From a checkpoint of a small audio embedding model: activation gelu, num experts 32.
Rows from block 5 of a small audio embedding model, named by matrix and row number. Rows with one number within an expert belong to one neuron, the router's apart. Each number is 128 + 24 x the weight over its row's rms, rounded and kept within 0 to 255. All counts start at 0. Numbers have three digits each. After the name is the row's rms in percent of the matrix's.
After each expert's rows are labels from the 100 clips, of 14976, where the router gives the expert most weight on average: "responds to" is what is common among them. Only what is clearly more common there than usual is listed. The data: read English sentences (LibriTTS-R).
# router: router (model.blocks.5.mlp.router.weight, 32x160), inputs 0-159
# up: expert up (model.blocks.5.mlp.up, 32x160x160), inputs 0-159
# down: expert down (model.blocks.5.mlp.down, 32x160x160, transposed), outputs 0-159

# expert 7
router.7 107:151100098095122101108129111087131198135136142116137144139118128136122087103109132139067112100091151111194123104134089162123144113159131145169157153069095119127138161113149134146137106133114157116090107112090120190124127144147115140120111142122175128167128131116157140119124136133083135126132102125110128121121140115115162143125072121137147086118083132117167143136145198148130123125140115218136132125136154127120146116135115116121109151155126115111150130142115111127148136132120111
up.2 068:099075145160112193126140116140139131195121139110137113145141147129103151092150125100127170133127100105171131125074134121119132118135144109124134131141138166135136125171130075106117164144126135105191127112140138147117140103153088131131088124133080084127138143141126129135115148119153176107143105130135145126146157135117147115142153125147107154141132180134120154104070183161164137117118093119107142111124117152127096094137173071143091101118149139123103159123152150121109111129113142
down.2 072:125128198136127144138080144148113136132112139124165118138116151137141082155101120133074125129147116129135149156144132159159117149100155154128122101113156171115132154147105122142140183102175148130119127138141108120143136113153162106141065162114135103094143161158122125121091121128139123134117145166136121126173139138099111131132117098120132153149132117123135149110160137085140059125155169135126125101133192097165132128143143175065133128090114098100133134131138161114121114122178117
up.3 044:140084140190127159165112158077137085154109104098130158117121114127127128104159129149148132096162127091165145141101145147131135137136100089103135119143146112150110126147089112114151088132155092135125145138101118117180107102121138127134122089159073101125173148122102096114114152165129122105108113152144161129156144143139143164155126131136103165110159103092146133131130075126127116163112125086106122140149093178165124129125206134128153098125118153138116105134156124127111114118150138
down.3 047:124105114122118124146091133153117120149135104113125058093140141130173155109075108139112134158152124123146130152111153130132132139135131124109129139091143151118101121125127136124137159144168139152118110116144114142091131113131105154098107137172122102089139136153075125118130100166175110122138154108176129099107125146096109125109138121067076157160094114124114131103139086107076148121129157115166135067149159130155091181100139121148118098104102125107088120118143133161167134157135124
responds to: voice: female

# expert 12
router.12 191:123132136126074141123146156144148137170122110143119178142140127112098149117155163100142134146165147118101107126137166101135157113153118155102108120126166142128136134131114089115106119140155036106132157139152168115142125155130129114149128116102147129118107115121108189144119118145207148113181128124145140141120086127136141107122155145127103155125162142106100130123108116113091125149113098030115143147111128124108083121132139112124108101149110129157109083115117124101121147135117138
up.2 082:137158160124127126101105113138084147098126170141145118104116146134139128155121115129156098147101098160083135132130143136153125148095165117162122103091078114152088158122119161162132160114147141143112164138149121157091110115157125078153105141143169118087130142146125118119151100108114096158137128083104087094141140123133124135137101122098156111134128111167139112127136085098129106092114139129115096093164124105116135153155125114101169094088096102082128127144141143102167120068125087
down.2 044:085168131074137119135122134100144113121107097171092151153094139099096142089159146132119119105097123119143103128098086109104155108142130152124181143124114142097131121098180128106119115151115101108119144149095130122139084152131159151122134094100158155077090121132121134148120134146093170125138121133149140134149103101168145160107141138150146111107125166108162179114116137106093142146089130154071123136131149139087105100096117120156109168139115124141092114137099159109140153150090134
up.3 133:123130167122136123108095114126075131098155174159139120118104153167134148138133096151152100129096090161086143137109125128135125157086160128154138127124102136140082155124109151161143160130135149162116160131123102135094101107152130085132102121139154133108138156158116122109152111128112115150141119083078110101147121150139133154144125125095156101129135114181144128129115110097126093092106146139109099087178132093105135155161119114094165108103089097099121137146145154104177126081120088
down.3 106:094139149093125124156137171102170109133097111146086160154103162092098154092163141138138168099095125100122104107104075099131148104129106156131160145126106135084135125102154118104130140155135123096119128144120139123158080133138158151131120105087144140091090095131122144139129131144092155132139098170156156131153124107162141150108138139163137104107125167114149164092111143119094111147089124155091118140098134122102101120108097113133109151143104107170087110123107148092100153158094120
responds to: voice: male

# expert 6
router.6 079:160154124107113144140135137112127164116131159104152134141132156128178122119095095140085111102116136099142122144167108123163096121091144142136192130089141121102141108105141130146164121132158137127098093145118076154131099129119165112143160160088168169089161113154117134118118103119074100143113108106114126106128147152160115175103097136115155118116092113171163134133174162108113099149141176162134093117122141147121145124108133137118124085123103113139116085172159152111139139133133116
up.2 135:125114180119128109164103161125139130109116129115113107113099195114114111125166153126084141101126122112146126123149112118134142158140108129133119147122111130107110104102142143128144160140139136107119113135121148114166118117177169117130068121106133138079101125156110118149126112117112103157111125146158166143195117100166123131111125142154130157112108107117134157082147144121108066134068151137127100119095158098141100105160132160074118136116114065157103130151094169103100124137126117
down.2 164:084104142120132136160139160115154113170101109178122128143129161094107154114154146132166159097101134092141102105110095132095146124151114143118142142115118126127142110108120104108123138145120101109112106130135161078145101147153145140120107100098126074109082124125103109155142154172136172126136119169161157128180123097131155128106165137155118115096145184111163154101095108158103119151100081153110118133096144127124102130134109106131095165166117102145114148116094128111099134153082127
up.3 091:093113128169159127137149141145150089103106101126119103126149097095127150116137127135094152115153154109099147121099184134119118115109129089098089138168159132112154125158148103091155094133102119105164105130123139093118163129115157166135138106116096130105153127103106134144093100095122144103083159138155137150117128110148105090154162150152082167123166129122090145116101145117135149153134147099115170152095109157189124166112160106150157108131161129153110154111115117158115143154140155
down.3 093:114103102136145114140138136173175093109087095123115130087082133090134126130146145134144159120150145092092126105113165124147160133170109136131111135180131137114142095122156132085140104110115163097145117148134160076146118148117138167114170105118086150111109131108101109168073111112126104145102156167149155130112105102133100137093144146156105151106148108091126131113133131138107170147128112095127151168083153140152093130102104131136123148093133144131136189118097123118106133163125134
responds to: voice: female

# expert 27
router.27 144:125108117132111143142149166137126097181104111116119178157155123116106149123156168115151128143179142128112109148129148115138146115140103136136105122110160130139145122110131079114082112144126013104120170149134158103162136140131124147149121110101154138116116118098125156141130140155185144112167097135152135136126107122137148096110142129136108152138175133108113139114131091116116123155125096058099141129120110125084105123111165124119112100154117134163126079102119120117087128146108141
up.0 062:159122140117091147062110117104059116153141094107116134100151089107151127094108133127154087132096127121131094118135151118130143122144172117149087115114133137147157104139124120140131103154142093129148141110128097150128169146166154125094125104125136153185084146134112115153125133111158137091127153068094111149103124128106123128092128181082120120090120149102109115180138126118136119153126095075111135144131145132149138116123122122072114118131138089120114106149138118143136107082115169
down.0 101:118132076147154121111116093143105117118140138134124129128102099155163148157095124125114094139180117148088130137092142164135129147122154106115114095126145124140120137150121126112117088127113148160161127086129109141085132126095077110152160127149098125154156134111178162137117092105133109127132164100089103141084124150098094108156096142097129149149134093141089090170110142129154146136161160140165162114147153152122149119105142104166144128116186157136165160122125121157170112117170129
up.1 063:157127162147096110118140143136084146145135104127120109117121096139167137133098150144164066130139158132123107121157160096133112111112141107131101128113138153132148105108151134139121113114102116149139109129162121121127160171154099172106101138106141079153098149112162155132157129123158134102101113045115151143125139109114150124066160125084110099110135137147119127182115110090128105164147071102117178140118156151131162102154095108101101160111129112124160153119144125136134107122151137
down.1 079:127146115162152124076091105156093123100152122137150122112120108145148104143102115109138067141169137154121126161120139146124108154125131118131075122133142121137128121174129118116119102127103126140144109091142127133077140124122105083113205119128104134182149132081158150122113104118117134118115138072102093112076131167102120138171139128136148131106151107146120118191117121132123178128144138112140138118144157147141124128097150131171142117134149146122180151124142130168151094116179112
responds to: voice: male

# expert 25
router.25 070:123082127136140110122149129110122163158103097124144124087174105150109076105117152136148134132110133126217157132172125109122127132134141136150131136098117113172092143125124101123120108125126168108164108146125126166104122112117083115115101120101121127117100168129131109113126122113128102130049109140135126124116150119118197148092148156117139115085116130128177162168138152112104103130141142201097139144142140155130127134099151122124177135144122093106125149123132156147140144094129129
up.0 087:165121144098120145140097143150089151094119162126128119123117160133138120146124130094106130124126079141143163126135147111141143151091149153109130130136131142110081148099106146153142158162161125134106115123139121119146092106185132100136076145126132151124107170175148140104141089110153125131151118117114128088194119164142127151134112094064101142160105106143118109104144139110098087089080167125162103103132138086107108145182120128097135128137117117131101113151127175093150142108131108
down.0 095:078144132125150103158164137089174134129129109146097137137132176127096151087119161149109179086134138067131080117138096139148135123148092141136136142129147118113141110115140132117127133134107131115114165116103140110151123126106160154109113119098144141096067090133120154168117101134126151131115143196136175163137117111120152136107121150152118153143128141118130131084131150123118113143123108125111155152123140129098098110111104135142102116112154110203088127119095139096105133153059114
up.1 053:155130147140136157128068080104119126129149151142173121178121153087161133109125140104113137158152121150098150140118154149137140173082141115134132109125134087146118153137105154140125148092158117126152144119158099121139120098134117108133123178155110102109162156125150124144114111106133087137134137140113108103154162127135117102171106098152096134185109156143132137126163125120162106104095142125159077116124135099126108118168158129102148150082082135111136085139115164146179097099153108
down.1 070:127154111105126143117123166120152090132076104128116122130096072117142089138149111106119124113128155093141119120132137083162097104126108108144167138092137136125156135107133089126098103150142091083133156146118153132147129152110168173133120114104152105128100145103181081132128118114162108139112098145129189150097124098124103120131124156146152154111130150093111114123129147117098174145127130155184155132091130151144098146108095176155122167147146147123118102172097132118077122120132137
responds to: voice: female

# expert 1
router.1 098:125106136161189120152128157137127118087176103107138087148150142144137151124107108140133121079067135131100137101119073167110091130109105117112145136159096163138154117117111140150156113128121208133140066118103091130130154105138125109052125137145119085112142131153094142110130138153107143109113125121138119125115167146128075120143150123132156113139136122122154121131134117142151133102149160149132108116154136140160130112143077103136147141121129114115154184143106085134146110126130153
up.2 043:085172141119151144110177136141142135126101127123131126105138132117138140124143158077170133130221124090114121129149150141156121123151119142176135140112100076125098132152146114131112167100175097090120158138116139148135139107112124146135157095138134103128109075120152110142133109106163117106108115119174145145101155113160160128093129125113151128130106117107114121127146070141095103146143096108174119109094113133147093185144124108136096166124119125139161119141101167107112132161124119
down.2 035:182162149182172109147112116141142182104133122107172120093108179121200103121068122171159150090143132118090119141083153134099113127141123118107138184119111078139166128123121108098177126105105152110177095127158146136115110124091118115148129122135130098160149146129089128118105145117131142119121111153127156175133126130084125128122111157147127127125142148135136115142124087139137128135122122141149121139119091134145132125138140126132127119149154121123164136072140097145114162171123144
up.3 048:127158171141137132106156138149129130133106102111127144103136134088122091177176136118145109146181123170130166146147180131134102122141147056137118119117137057142114108148092112098125098069163125119124143169160142135144156150155139137159110105147130128142130137096162129126159138097138103119057142088100117147144150130136099111097112132129125123156158102132115112144161109100134141154119153114125157156128142159126142171138154128147145105109127119138146080119156131125080123144109131
down.3 033:126096131136121177139156103118127101146099159163144153141124159123144096099126144159116138114150119144134139128127126090113161117129101139116130153170091092125081117092091102149078142185126059114124119151121143095117129146142130108181151153083109154139129122131145119138146159204109152101133073155102125139093119097105171082151098162128131100156165128147144149121132140140129137184096145112109128142158137133104106136150132113152122128149129140111128129089108131134114124143128114
responds to: voice: female

# expert 16
router.16 080:101127140142166122158131145132139141119146111141100125156155154148146159102119104144094131112108171128095156134115091140049151134132079124113123133153137176117143131103096108160133134167109117129134039110083145074127118108144110120163139151133103075125155129144096163110096163137146131122171117113127151109151098116138094101131142156164124144131157138120110120129082136128105139112120137115128141122099096119164104144140120095128121142153118102168129186139099097154125123124143107
up.2 150:116090200134135150120118139134099124128139167142144126128143203141139122132126126146125137118130098123115146139109082128073119157137118125150094128111124120132069155120127140157117176157131134138130111113122119141133101110184154104123049131126107074115117124186122119100082128163140140134122134127134122111178135124124135147125127112117104165145133123128107111090119113138110081107080127116146110141112133097134113122179128109103133134153094081129127143174117186122145120098134105
down.2 157:152155148115117108164148168149173171114115107161129109109112156103130118125142151123167195112111120104133105101150143088112134122156088147141128140136110126126128112109124162100121108096130135102115130124117138134168109132142147144123087112128166126092119123125163134128165122118109144152112152205165147139171109106111134174108106127166136110100111138103103106083102130122141121135106108121139123135083079128108090148115122115096133123111142110180124100113098124102064135161078140
up.3 086:141135090146117147149130138141143148093118117174100137098141074148147100123117157096188127143135115128096109092164178132075134140142132133121097138159160151131117134134144130115132103086099116127185111127138150121128119091120120109081178120144130076117083090093126170151127143112130156137167142092158135134139103124137116147132143094140132134112136177112148126113106113099102143111126083073107153147130137090151111107165112092125094133155118100106134139076118130114125145122133110
down.3 102:113096119117104131183113125098139087140116139127100159156099144089094140151159121169042181124127129097153110150113115139187132127140091132098124132139128142087109145109102100120098103151141110126131121114124127137143122132108127117140137120090102126116140097133138102145090133174135122141151079120152164132101118103163145118125124117125111164142120111090125203069144154155106149143130128119102132144143128131122088140162128187129139130152112140156107128133088097112145146162148131
responds to: voice: female

# expert 17
router.17 091:157190133137125123102145083124135156107116123107162105100102120106130091135143102099190134117120133135174147129181149143162093109109142128160137112129117080136124117158147137117120110075157094150132162133118131151131126114138120132126116114177103165104143128116164098159157127129093088102067149126155125131117139140144170132108110129096146082113106101130087106098149105102133108123097129134126120126143125113216127175127124146138119137088114113154124123157136156110130145145129115
up.0 031:144155111115115104120109134155140160108152094100168124131126107126142109118090143053119114170164138123114142145169168134141114123148126113134050136140118137139152113139130166091108112114111128110144167131142134149125169126116094144105159124184154121175133155117139183134128144098164123117161131124139091119105132136083096108130117109170126142147118126114108097184110104113145152159172133082105170149117117117123138117119127121145125117078151160106126106096163117142125101143151136
down.0 030:081151151106132148138135119126108139100169134176133130084118123123117129131124125139103108127087132155152128125152098146132149134096148159142120121127140168125091142106113140157130145106120163129075131132147107105114116126136154115056096142129140139136153150171079120107122114122095117160173119099125132150087134145148143120117128112114157130127102152143228172149120141124138096157130124152072085108152183105137128146141108110110129139134105140124118166131115150142145134096121071
up.1 128:162107174146117134125108108155091141116149142115146127110119164156176117148122130112118103167128107130129140159135181136124107144113134117103071101113116134161102143125111140147150163113130098144092129095133113119106124109176108126123075149147146116123148164167132151100151112116149120149130172108105122108177143139088090122146113107097116116155129103133089100135158098109143091107099156097138103124129140111140139136159186139088158105084114080107166084130140160126129102112158117
down.1 119:139101099154150125087105098149086149111140146108160135106137097165170111134128113135120063144139126159102154149147170151158099124114161119118105093138096098151106147136120147149106133125106164163119101110168107119099136117119123113127150158145118127144146168122114114108112129107126090136115165055074106150102127158124098105152114116086107151144141081154126104167156123097159136114166139138119139133154109124138184155118137148137153113110151144093132143129153110143151130085160140
responds to: voice: female

# expert 31
router.31 115:123136107094061166114147135121141118156088099129134162137141110094109120156167150099138127161152115107123113121172181079141134113150105145145133122126129115106123084161135095126099136102182059101107154146159149116140094142120141113154134102109112182118083136116126131146163123137151090110143097144145137138125138109135158117113137104128128135122148131090086146102116137099112100136098097092115143130113126110088106166125152139153118094140107123155098098125113153085094165128104134
up.0 056:103137097141121101134155142120208105120136093150129124119126119065144106139129145122108158121101150078107119123126123133125121112145097121139130153136104115130139108144138115081139104121098145081136144157123138131166139159111119145110164097116111127138124113108116140160118154125098125108120109165207159131102125078118142109106104161182141132108145143106110108129116113156129155151154107125144158146074103151155092137111126120153114172146146138126139129104081108150093131204124153
down.0 041:147100120159147153079096087119107130133147161130146093100154096181133127143132109111138084153101123171127149176111124141087097133079166132086093099116133140170091171144121133141143125128116136162122144101141103125094135116122102098105127166127103110157133159135128119099153142137132104130114168085106092135119128168089116121160140091128140116164157118144125123158150117123164129104142149125103122118155139153090135137146161131125175082143162166108155113116162118141156103105149124
up.1 222:133131183121132133082107088130066131106140165132140129125129170159135131133117110134137082133116094161124145136129123140123097135120170123130129124125115123137082149138121152162136175118126140175127126112127118125102128108194116101130061146133136130144150140176129129108137115122122124134122138075085084125177131169100110129145125111075133134150111112168131120169140124117153084119134162139129098114165137116130165133160127125091139122109124087111142135150161160142180121074152105
down.1 235:132132088141110119086110090152096132132147122112159116107123075141142103168106115113117065172141149158129151164134147150132117123129161107140103110120131105164142134148119130126130102121111115156134122111123111117085167132082100125136172135136117125166162156101141118128133120106139102130114146062088102132078132144096115107162123123100127137166130106140103103178151132134154173129167138122137151129141119142129172133099147156173148101095163168105151123128151098160149111120178145
responds to: voice: male

# expert 14
router.14 100:128128126117110129158142114115124136175128091128111148148127083114152101127147136106165122148160123120152094132114156086177140152114125118128107147080141093117113093124126098109103121103129048126134199148144156219136116136151164124179176125138135155129121111136151104141160121156142123118140139128130142141132143106132176129096100123139116127088138114117138127134122096117118130119109082141099138135110119128081124121143151155134123109127105146154108049132112130102115164132119143
up.2 045:140141177116114131147132152133131121107110131123141140121095174105121132129111124119095142114105115089134116112133158109125176137148089138144134144106123130134087099090163150125139154113149105112097121148112156133143098122185116135117067108129139158104086108153141138146137120124119111119143123160152141118197110094142134150089122136139135127089140138105115113079140138112111078123036141147133080120128138112152111148168130131091143158122094103153147127127110184097083156127111124
down.2 032:133072123146135141171134138091188108110093105076094144124146124100110118137144119150087193137116143088136100124127094131130147114150117107089136125159111115119145109107101097088120107142137139097134099162145117129166141128141147162118084127114124117092127097122124136114104115133152146122123098174164143127142111085129107120138140133174113122166130116095152158085131132132125135145078109143130136158093135125118089134120087104113132123170111116169106127139069106101091119170110128
up.3 119:134117201129135137111102098131047130128137168125143124131129153180133129130118105126152088142118111182128170135134130139124119141111158126117120116118125127138094150136119146179140148123135122182131132115128106132090113112184127111136071141146138131135149144155128119110141117126126128131121128080061091115193131164118121132138129112065132124152123100147127126135130120122139093112119139129122104111168137115129166134162129129074142114133112077105125129138165157130169116071133109
down.3 099:134134095143123112048117087155089130126154138115159109117144076144165116149123110115123059155124157161129164150133160143110084117128167102141089109119130119151145129147127125127130108116117122158145131104132125124094152135092103135123162139134124133158140162097132135123148131124135122124095138042070111131092137169101131117172135131117136136154133109143099120165143107120138163136177127117132148135162109143144165132112160140163141121114151159095130128123177102146166111112143144
responds to: voice: male

# expert 4
router.4 084:129154136154148115098121156159126129143099125184106158159106152122141159102116157166181110097097111142077066095153103160132142108117125156132163123142118155144165145100148154148089104169095153121117092160127130070107129138127113132066119166085137110143133121138129155130089164125119158143143098152090137127128107131128141131119151118165128095134120162089114145125101123145123112107158094114122141136115135141098130125147096098123090161155144125124139146136107107153150079124117108
up.2 066:132116144132135138158132137137191146116102140110081075130114115134129131124141106152130177099149137071119057154126126133129123133106117109105115130092113125129153130120103149159145134118164162116133147138113135161185083149137173116154163102104212105102129118115145117135141151098139125122118182161113119085129132093128127129127094139179120103134136135104130121111161115145111134140110117111149139155115128128108120159123127146134138115127087146130172127118123140118122115205078139
down.2 081:172155167103126149144129170117105146096104144186144116122116130134128120117145119093146168118156107154132142096115147123143152126137141168123153154177121122131091146106116158144129144123161143167097117132148137119153128107176143108130063130143170130073057127162095099082121105156121120171137142121134144111135122127154125172093117085119106152137107137128135110111172138122113113127086162117138108129137097096152106135166102139089118145159121096125093126117121161102136131100130104
up.3 057:167119101096113080120103098127122114067128128116161159050107145136145106150139138099150153135112112164153129150126130084103138115141134078125153130141122126136150134118129160122110104109103126166126134144119134141104116157161112131114111104111125179135109175122137124120112160082176102081121148112105123147130124148098097176154117155112140131106160124158129132159167155112153127120103170142106159117080136092115108126142125197133136129122142150128136105123174145090153106123153140
down.3 084:110124077140108112126100154127149134136135106156136143105156120082128108138136139083124133141144181120125124142097129139106130101102106098152112130071082159139185154097114137135131070151105109133123128134145127118110141137097107129171151125068117120156175139091170129105149123134119126133108095123127168141090176098110135114163134151131101148134175154121096074121130125120154164112168122168164143133139124138099141127110174159173118127121174149112123132148109100120139122135126114
responds to: voice: female

# expert 19
router.19 070:099125138108159127103119127107127105139083139129128142121082093134138130110124109147074152086088143145130147133125115165123116087157140142143159167102145119118148139107138130136118131126110162157115086170146106063131128126105123153076087142085149132119106154133152100178100136166069155123122116084155098123093136129118113143101151116105125094140121158115130157108123154155119143145169110182187127143107132136143171114148081123113138139147138120137121158131149141162162136112110115
up.2 086:155147154134104123082111076142096166101122121106149139123120139135134103145125130094122108184121116156159144155146177128121114146125161107129096111086117080153103121136134144138127144082145092155076164118138118151093115116162110112139096126137145138133154140151161173108177113103143102124126152086095109120147146155099128132129102114106126100126110099133093073125149101103141101100124141100127111133167137109117147141147177136104140109087106098103157080120152155126125140102167126
down.2 049:132138043152089120114138118158074103127135113112127142111124086120147124154116132099132081145120157145111149147119155133155123112145149130115087118135141126164175121126146112117117116103096123142137144138128144118113158141092128154128174139095129127160138168089122125122129112118131128131116144067108116140040143119092108119131123141100123128123139115107118117144137120107137182133182146103138144159126116168123153148101134129182150139133150171093157137111141081190133110101114138
up.3 125:169146152159113121082133091151076182116132134107139141121127146153148102125119123103144093185132105159146147156142174146129115140126168127129106124073113105169103136138131131145138145091144116167094163117131114188082121120157108116130105133151146127123151144141155188117173112104141117128132149079088098124153151158091128125148113106077108109134109111140117093139131101101140109103125136089110117115166136129116147134148164111111134110110119110093150092125161145119146127098149122
down.3 111:155167068149103103093133112157105138115124124110154121125125059142166115154131139092110083150124164158108148149145159159146106113141162105134105116135136130146146119126153134142116089076108143135136152135142135136096171147082120132129164132123142132156133153100139133148134133097134108120109160084106109134059162129091116118130113135096127125128136126118120099163128134132129170133182126108137159145124108155134165144114139157154143115116149198111156096118154081165132105099143136
responds to: voice: female

# expert 29
router.29 084:147164105148117123123145115127136154102103149126148198157109150162122106131153140143137125134158129145124128130155152118126143132143119148129130115094126070136154147135112140117107108131121050160098255129132118178141131126159122179116131148106177127130115112123166141127116148118149130115144132096077137107108101139163160129128145114133146131136111117108106126124123134103121147137152127141110119141159133148090134162118151123086131125126140114144145118096131110147119103136109124
up.0 076:178163155140120137115108142176136121121124108130101129109121136107100102141126159092124128167103104132144134180144175121166155140124087143118095149108130083117103128113131138083106138105117091127111173137150130185124100123131128114149126099128150147109123123134136100117121139138155083180130121118168140144161146111162173155121099136131137087128135086134142118111153102111097115152088132086153089109108129133064090148098149139085114134122110102139117072125103150123115146098129102
down.0 074:160067110163166129168107119129150115159138124131149108121134159126135132126086112149122153130112099092162128132144087131123128136089138125123130127113124160169119134094098141145159172152159145177094111095110106110176068137165098109098117111136118091104159136143111099133143200158132151092091143155114140130145140081146136120151135084157122081125109139106128154086144119125131126117125157102088147129110154131137106113136151114152099143140086116148125115094134149086129128123116134
up.1 064:119143174117072155148153117139132090144106129140080125139148107129117114171160133105141123160119062096116149158161155150164137143118101108109101097088142136114162130102146138110105126110073162132121116104175121153120124112127125129143118123129166119097158110136106094137139125108176108189124130129124165135142147135136156135136111142161132115118147103091184101118157081165108143121113106104115113118121095147096116182079158125117133102102132111119094134115116146105101118113138156
down.1 056:149136121103113113123140136123145153162110151101143126110205129152094143111171111149146147123099118149154150138111156137139124104101145126149158082118139145133123144089085117117153171161124110149103116122136139078186112146115120125118102060117116132108124140136099076159114147175103160123121110154089151129130138091126145145188148126123181122130112147123138163089109149148113125134116108121081121093151111151134141144125153148142146106195154153113136106117114153131152135113111136
responds to: voice: female

# expert 28
router.28 086:125131164103148128114140128097119090087119139084146147080099122130126123154108112131080132092120104152111169115116113103162156132109153095121166111171116139121132105105151143150139096102143154097123085125139102117127118138123127111168108106131101181145163132132166095102104157126080121126125145132108123137088168125128087148117106146129142089115160150168156152129166185127150152132114133204146119120120115146134162180133096107133145126178124133119145145167130111115103135118116134
up.0 065:105107117116135116090144128100094145115139157118135108127135137155133183186156157144109135152112157130096144115125136136142136103111145107096139083142197117141089134136132132132112110121101117140161165144130119134104157112115094133152141139129074167167181142106133087100119136117086121096174154035140138130108135132092104137130128122092131149129116123154138113171150128115188134162128151167129102116126129106147133123104139166151139102156134130130104131134148111137143143097144164
down.0 060:119130139124094193139113126114120156154091150153128100119152142130132182126097150131162040122115123102086124113143171134132152111141089096122109112115107135121134136133099133136132125093083135176110147091141137167110127126112135127136160136116173138141154143116125106083132158136186151118150087057137115112141157129157102133150132102109160116135131118126119136162149132101103079121119097142131135147113126134139153143151128106104169174143146141146134150097126103166148155142145147
up.1 119:160094166143097144149122130131161129139162143117132110094135176078149091146157111126141161141133112130148107174142142119116140143119129113103119108144110128136135158116098140116122174089137104081108129101180115133143111156171150094183086160133107095107124145158120119098135117128154106136143153191164155116185144121108101116142132114173099118157121092158113133096136108097108102101093120113153100114083110113136090115145143153108130126153116098115148099143122139113137133168126107
down.1 151:147135153093103116161116168094146135089102123139124138156084192099123159088156106150139171115150118109156146132164141102132161106144111159115152134145119097084128112131148152094153119151122140120144133142143133111144124133147158122123092113138130137071090097134176136147128105116128126125127122168157176097149090108142119162085158131136116119094100154102126129079118149115082107135085124119145094121123131110132090121125119118113109148116083109165093122131101156071105126152128112
responds to: voice: female

# expert 23
router.23 091:093129123150170141151127134126142086123142131119133115166124150145187198117086094169114131090131099136087198091102137156110111139094127132103153142179141132085133135153138154121149125170102158153135084106099103077105115111131142136098137151159066101120201125117137129117106107151118158148123109126110130091114124140131102125149144118134130164147101113150098109132144133128147130116115192130123122137134147114131142134141112110126147113143132099134140164154118126148142124146150116
up.2 140:071078104138175132112129128105134076149165128127106126132126114151139156103098107165125109093116132149147163107102095142094111122120149135129135141156147162131132110163134097139146117156114127155171095096094125074095128139107111127106161110127055126151179156112103129139143152162099154098089107112118107140100128146104129106149161136108143102117156136139120153154116140136165142154147152147097119123149120125138180096123153099148138112173138147120143182153152111146136110126151126
down.2 135:141122078128119078123156136151147166136132117144124153153124083116128113114132131111124137137160174111135112129127126125117125106148119124149135142132098116119189108121140119108065084122074124111127145151092148150131139161072120154131186112143132125154120114069127156147117148132140137111149124130125124146089115120121152113119126167136144116129125124102114134139113153128123174133176109121163179152112108166116133118082116109196108118137156177130123150095136068169108123143135173
up.3 072:150149115103104150095149106102091162130140169148129152134133120153116147112155106129159094146112103185173112147133118107114129129131129116147142132096116128123089163111103130146113159141185094175093141162091104161124087143133123096150128151108152154125111124151178129088148147150135148135144109075085106096128110177125155144161096143081138109120105140165152150159144140090145119121142111145120097104166139138105157114166125124118131120139063129128113102126155132123158146104125120
down.3 072:092110138141105136126107143107153090140129144146102137175120164115122160126135099138146129121124105111107129104101120142145120145102114154117133156115156151113111132122154127134154175165172114119145087079160115101145083114158149113126077133090110120101138132164128140120137096126121122120125087158135162106185088130148139135133108114130111173124148113163125129106141163123103082154088156151122092111121167115166114162188141137087133136137084080126089148147124156077130145128134113
responds to: voice: female

# expert 9
router.9 116:136090142068085147132112153140129130144099144160119103160141130135126132166165166109141138133079127139144118116161093097107160145133111185137147135120110163098134138095129130130144120170160145116116064134105120111145087128114102142092151140126162128098083132157093153136146140171152110140173122134143140116126150141132139137118110128145183157108152153111147128087118130133088121109103099130152119136119146075087070093139083130131088141119116148156154110126103135091118141118122114
up.0 047:153094082104132134125125132099163116158133122109105117127133124132113103168103109121135140149146107124147135159121135149136136127103125137157114115126127125124136131112103128151110131098146087147092120126106127133190135121091101085103164127163151149118160101131150170114116153126120147143158106151143153116088161151125188118091153127130112053143096139104137122042140095132141113079125122117107086110141125141111109129130178134158143086138114161157132106139105113072117162159106131
down.0 066:128104078129125113103152100148123128139130114126127071066129100106147106134114137092093088161183148128129148141132159132110139138163128123125081114146165126145156129136135136103126079130090124113141109122115150137102171159081097157134189118146093139147138130124122131145103142113145103105117132099115136152083127101111098115136146142144122163164125086101099099178153121149122182121158128097162168146113118114125145111098135109168138134105175157134146156111143105133124128152162129
up.1 143:112085123155119159088097091121110081120127150134141134133126101147131121136102111114063126147141131150145162151134159158111097156116182134058109122102162172155125143135132127156138142108127072151113104112134114075097138092126115132192125145106113100137128156126123139110074120116133131110164144126103086108125129155090088120144113091105104145139140145131089119143136138147134130121131185115169139125133163140154144134114155117131155124144122125101132133133160131128195123098149132
down.1 068:158161131115134123170148151126129132150116145092108233130129125125116144080140144147138144132121143133125111135114161083139121097148101086105132166170100101122100112108113121147102129136068141126106144168136126106162126146107136135136100135114155153090137108129156218139125156115125178129161127147131127161163131125153147140125103146141110117114145121113096145095124161146125117133132120139160150137149102184118117082123118135108136118141145158140152121107141106128126125128102191
responds to: voice: male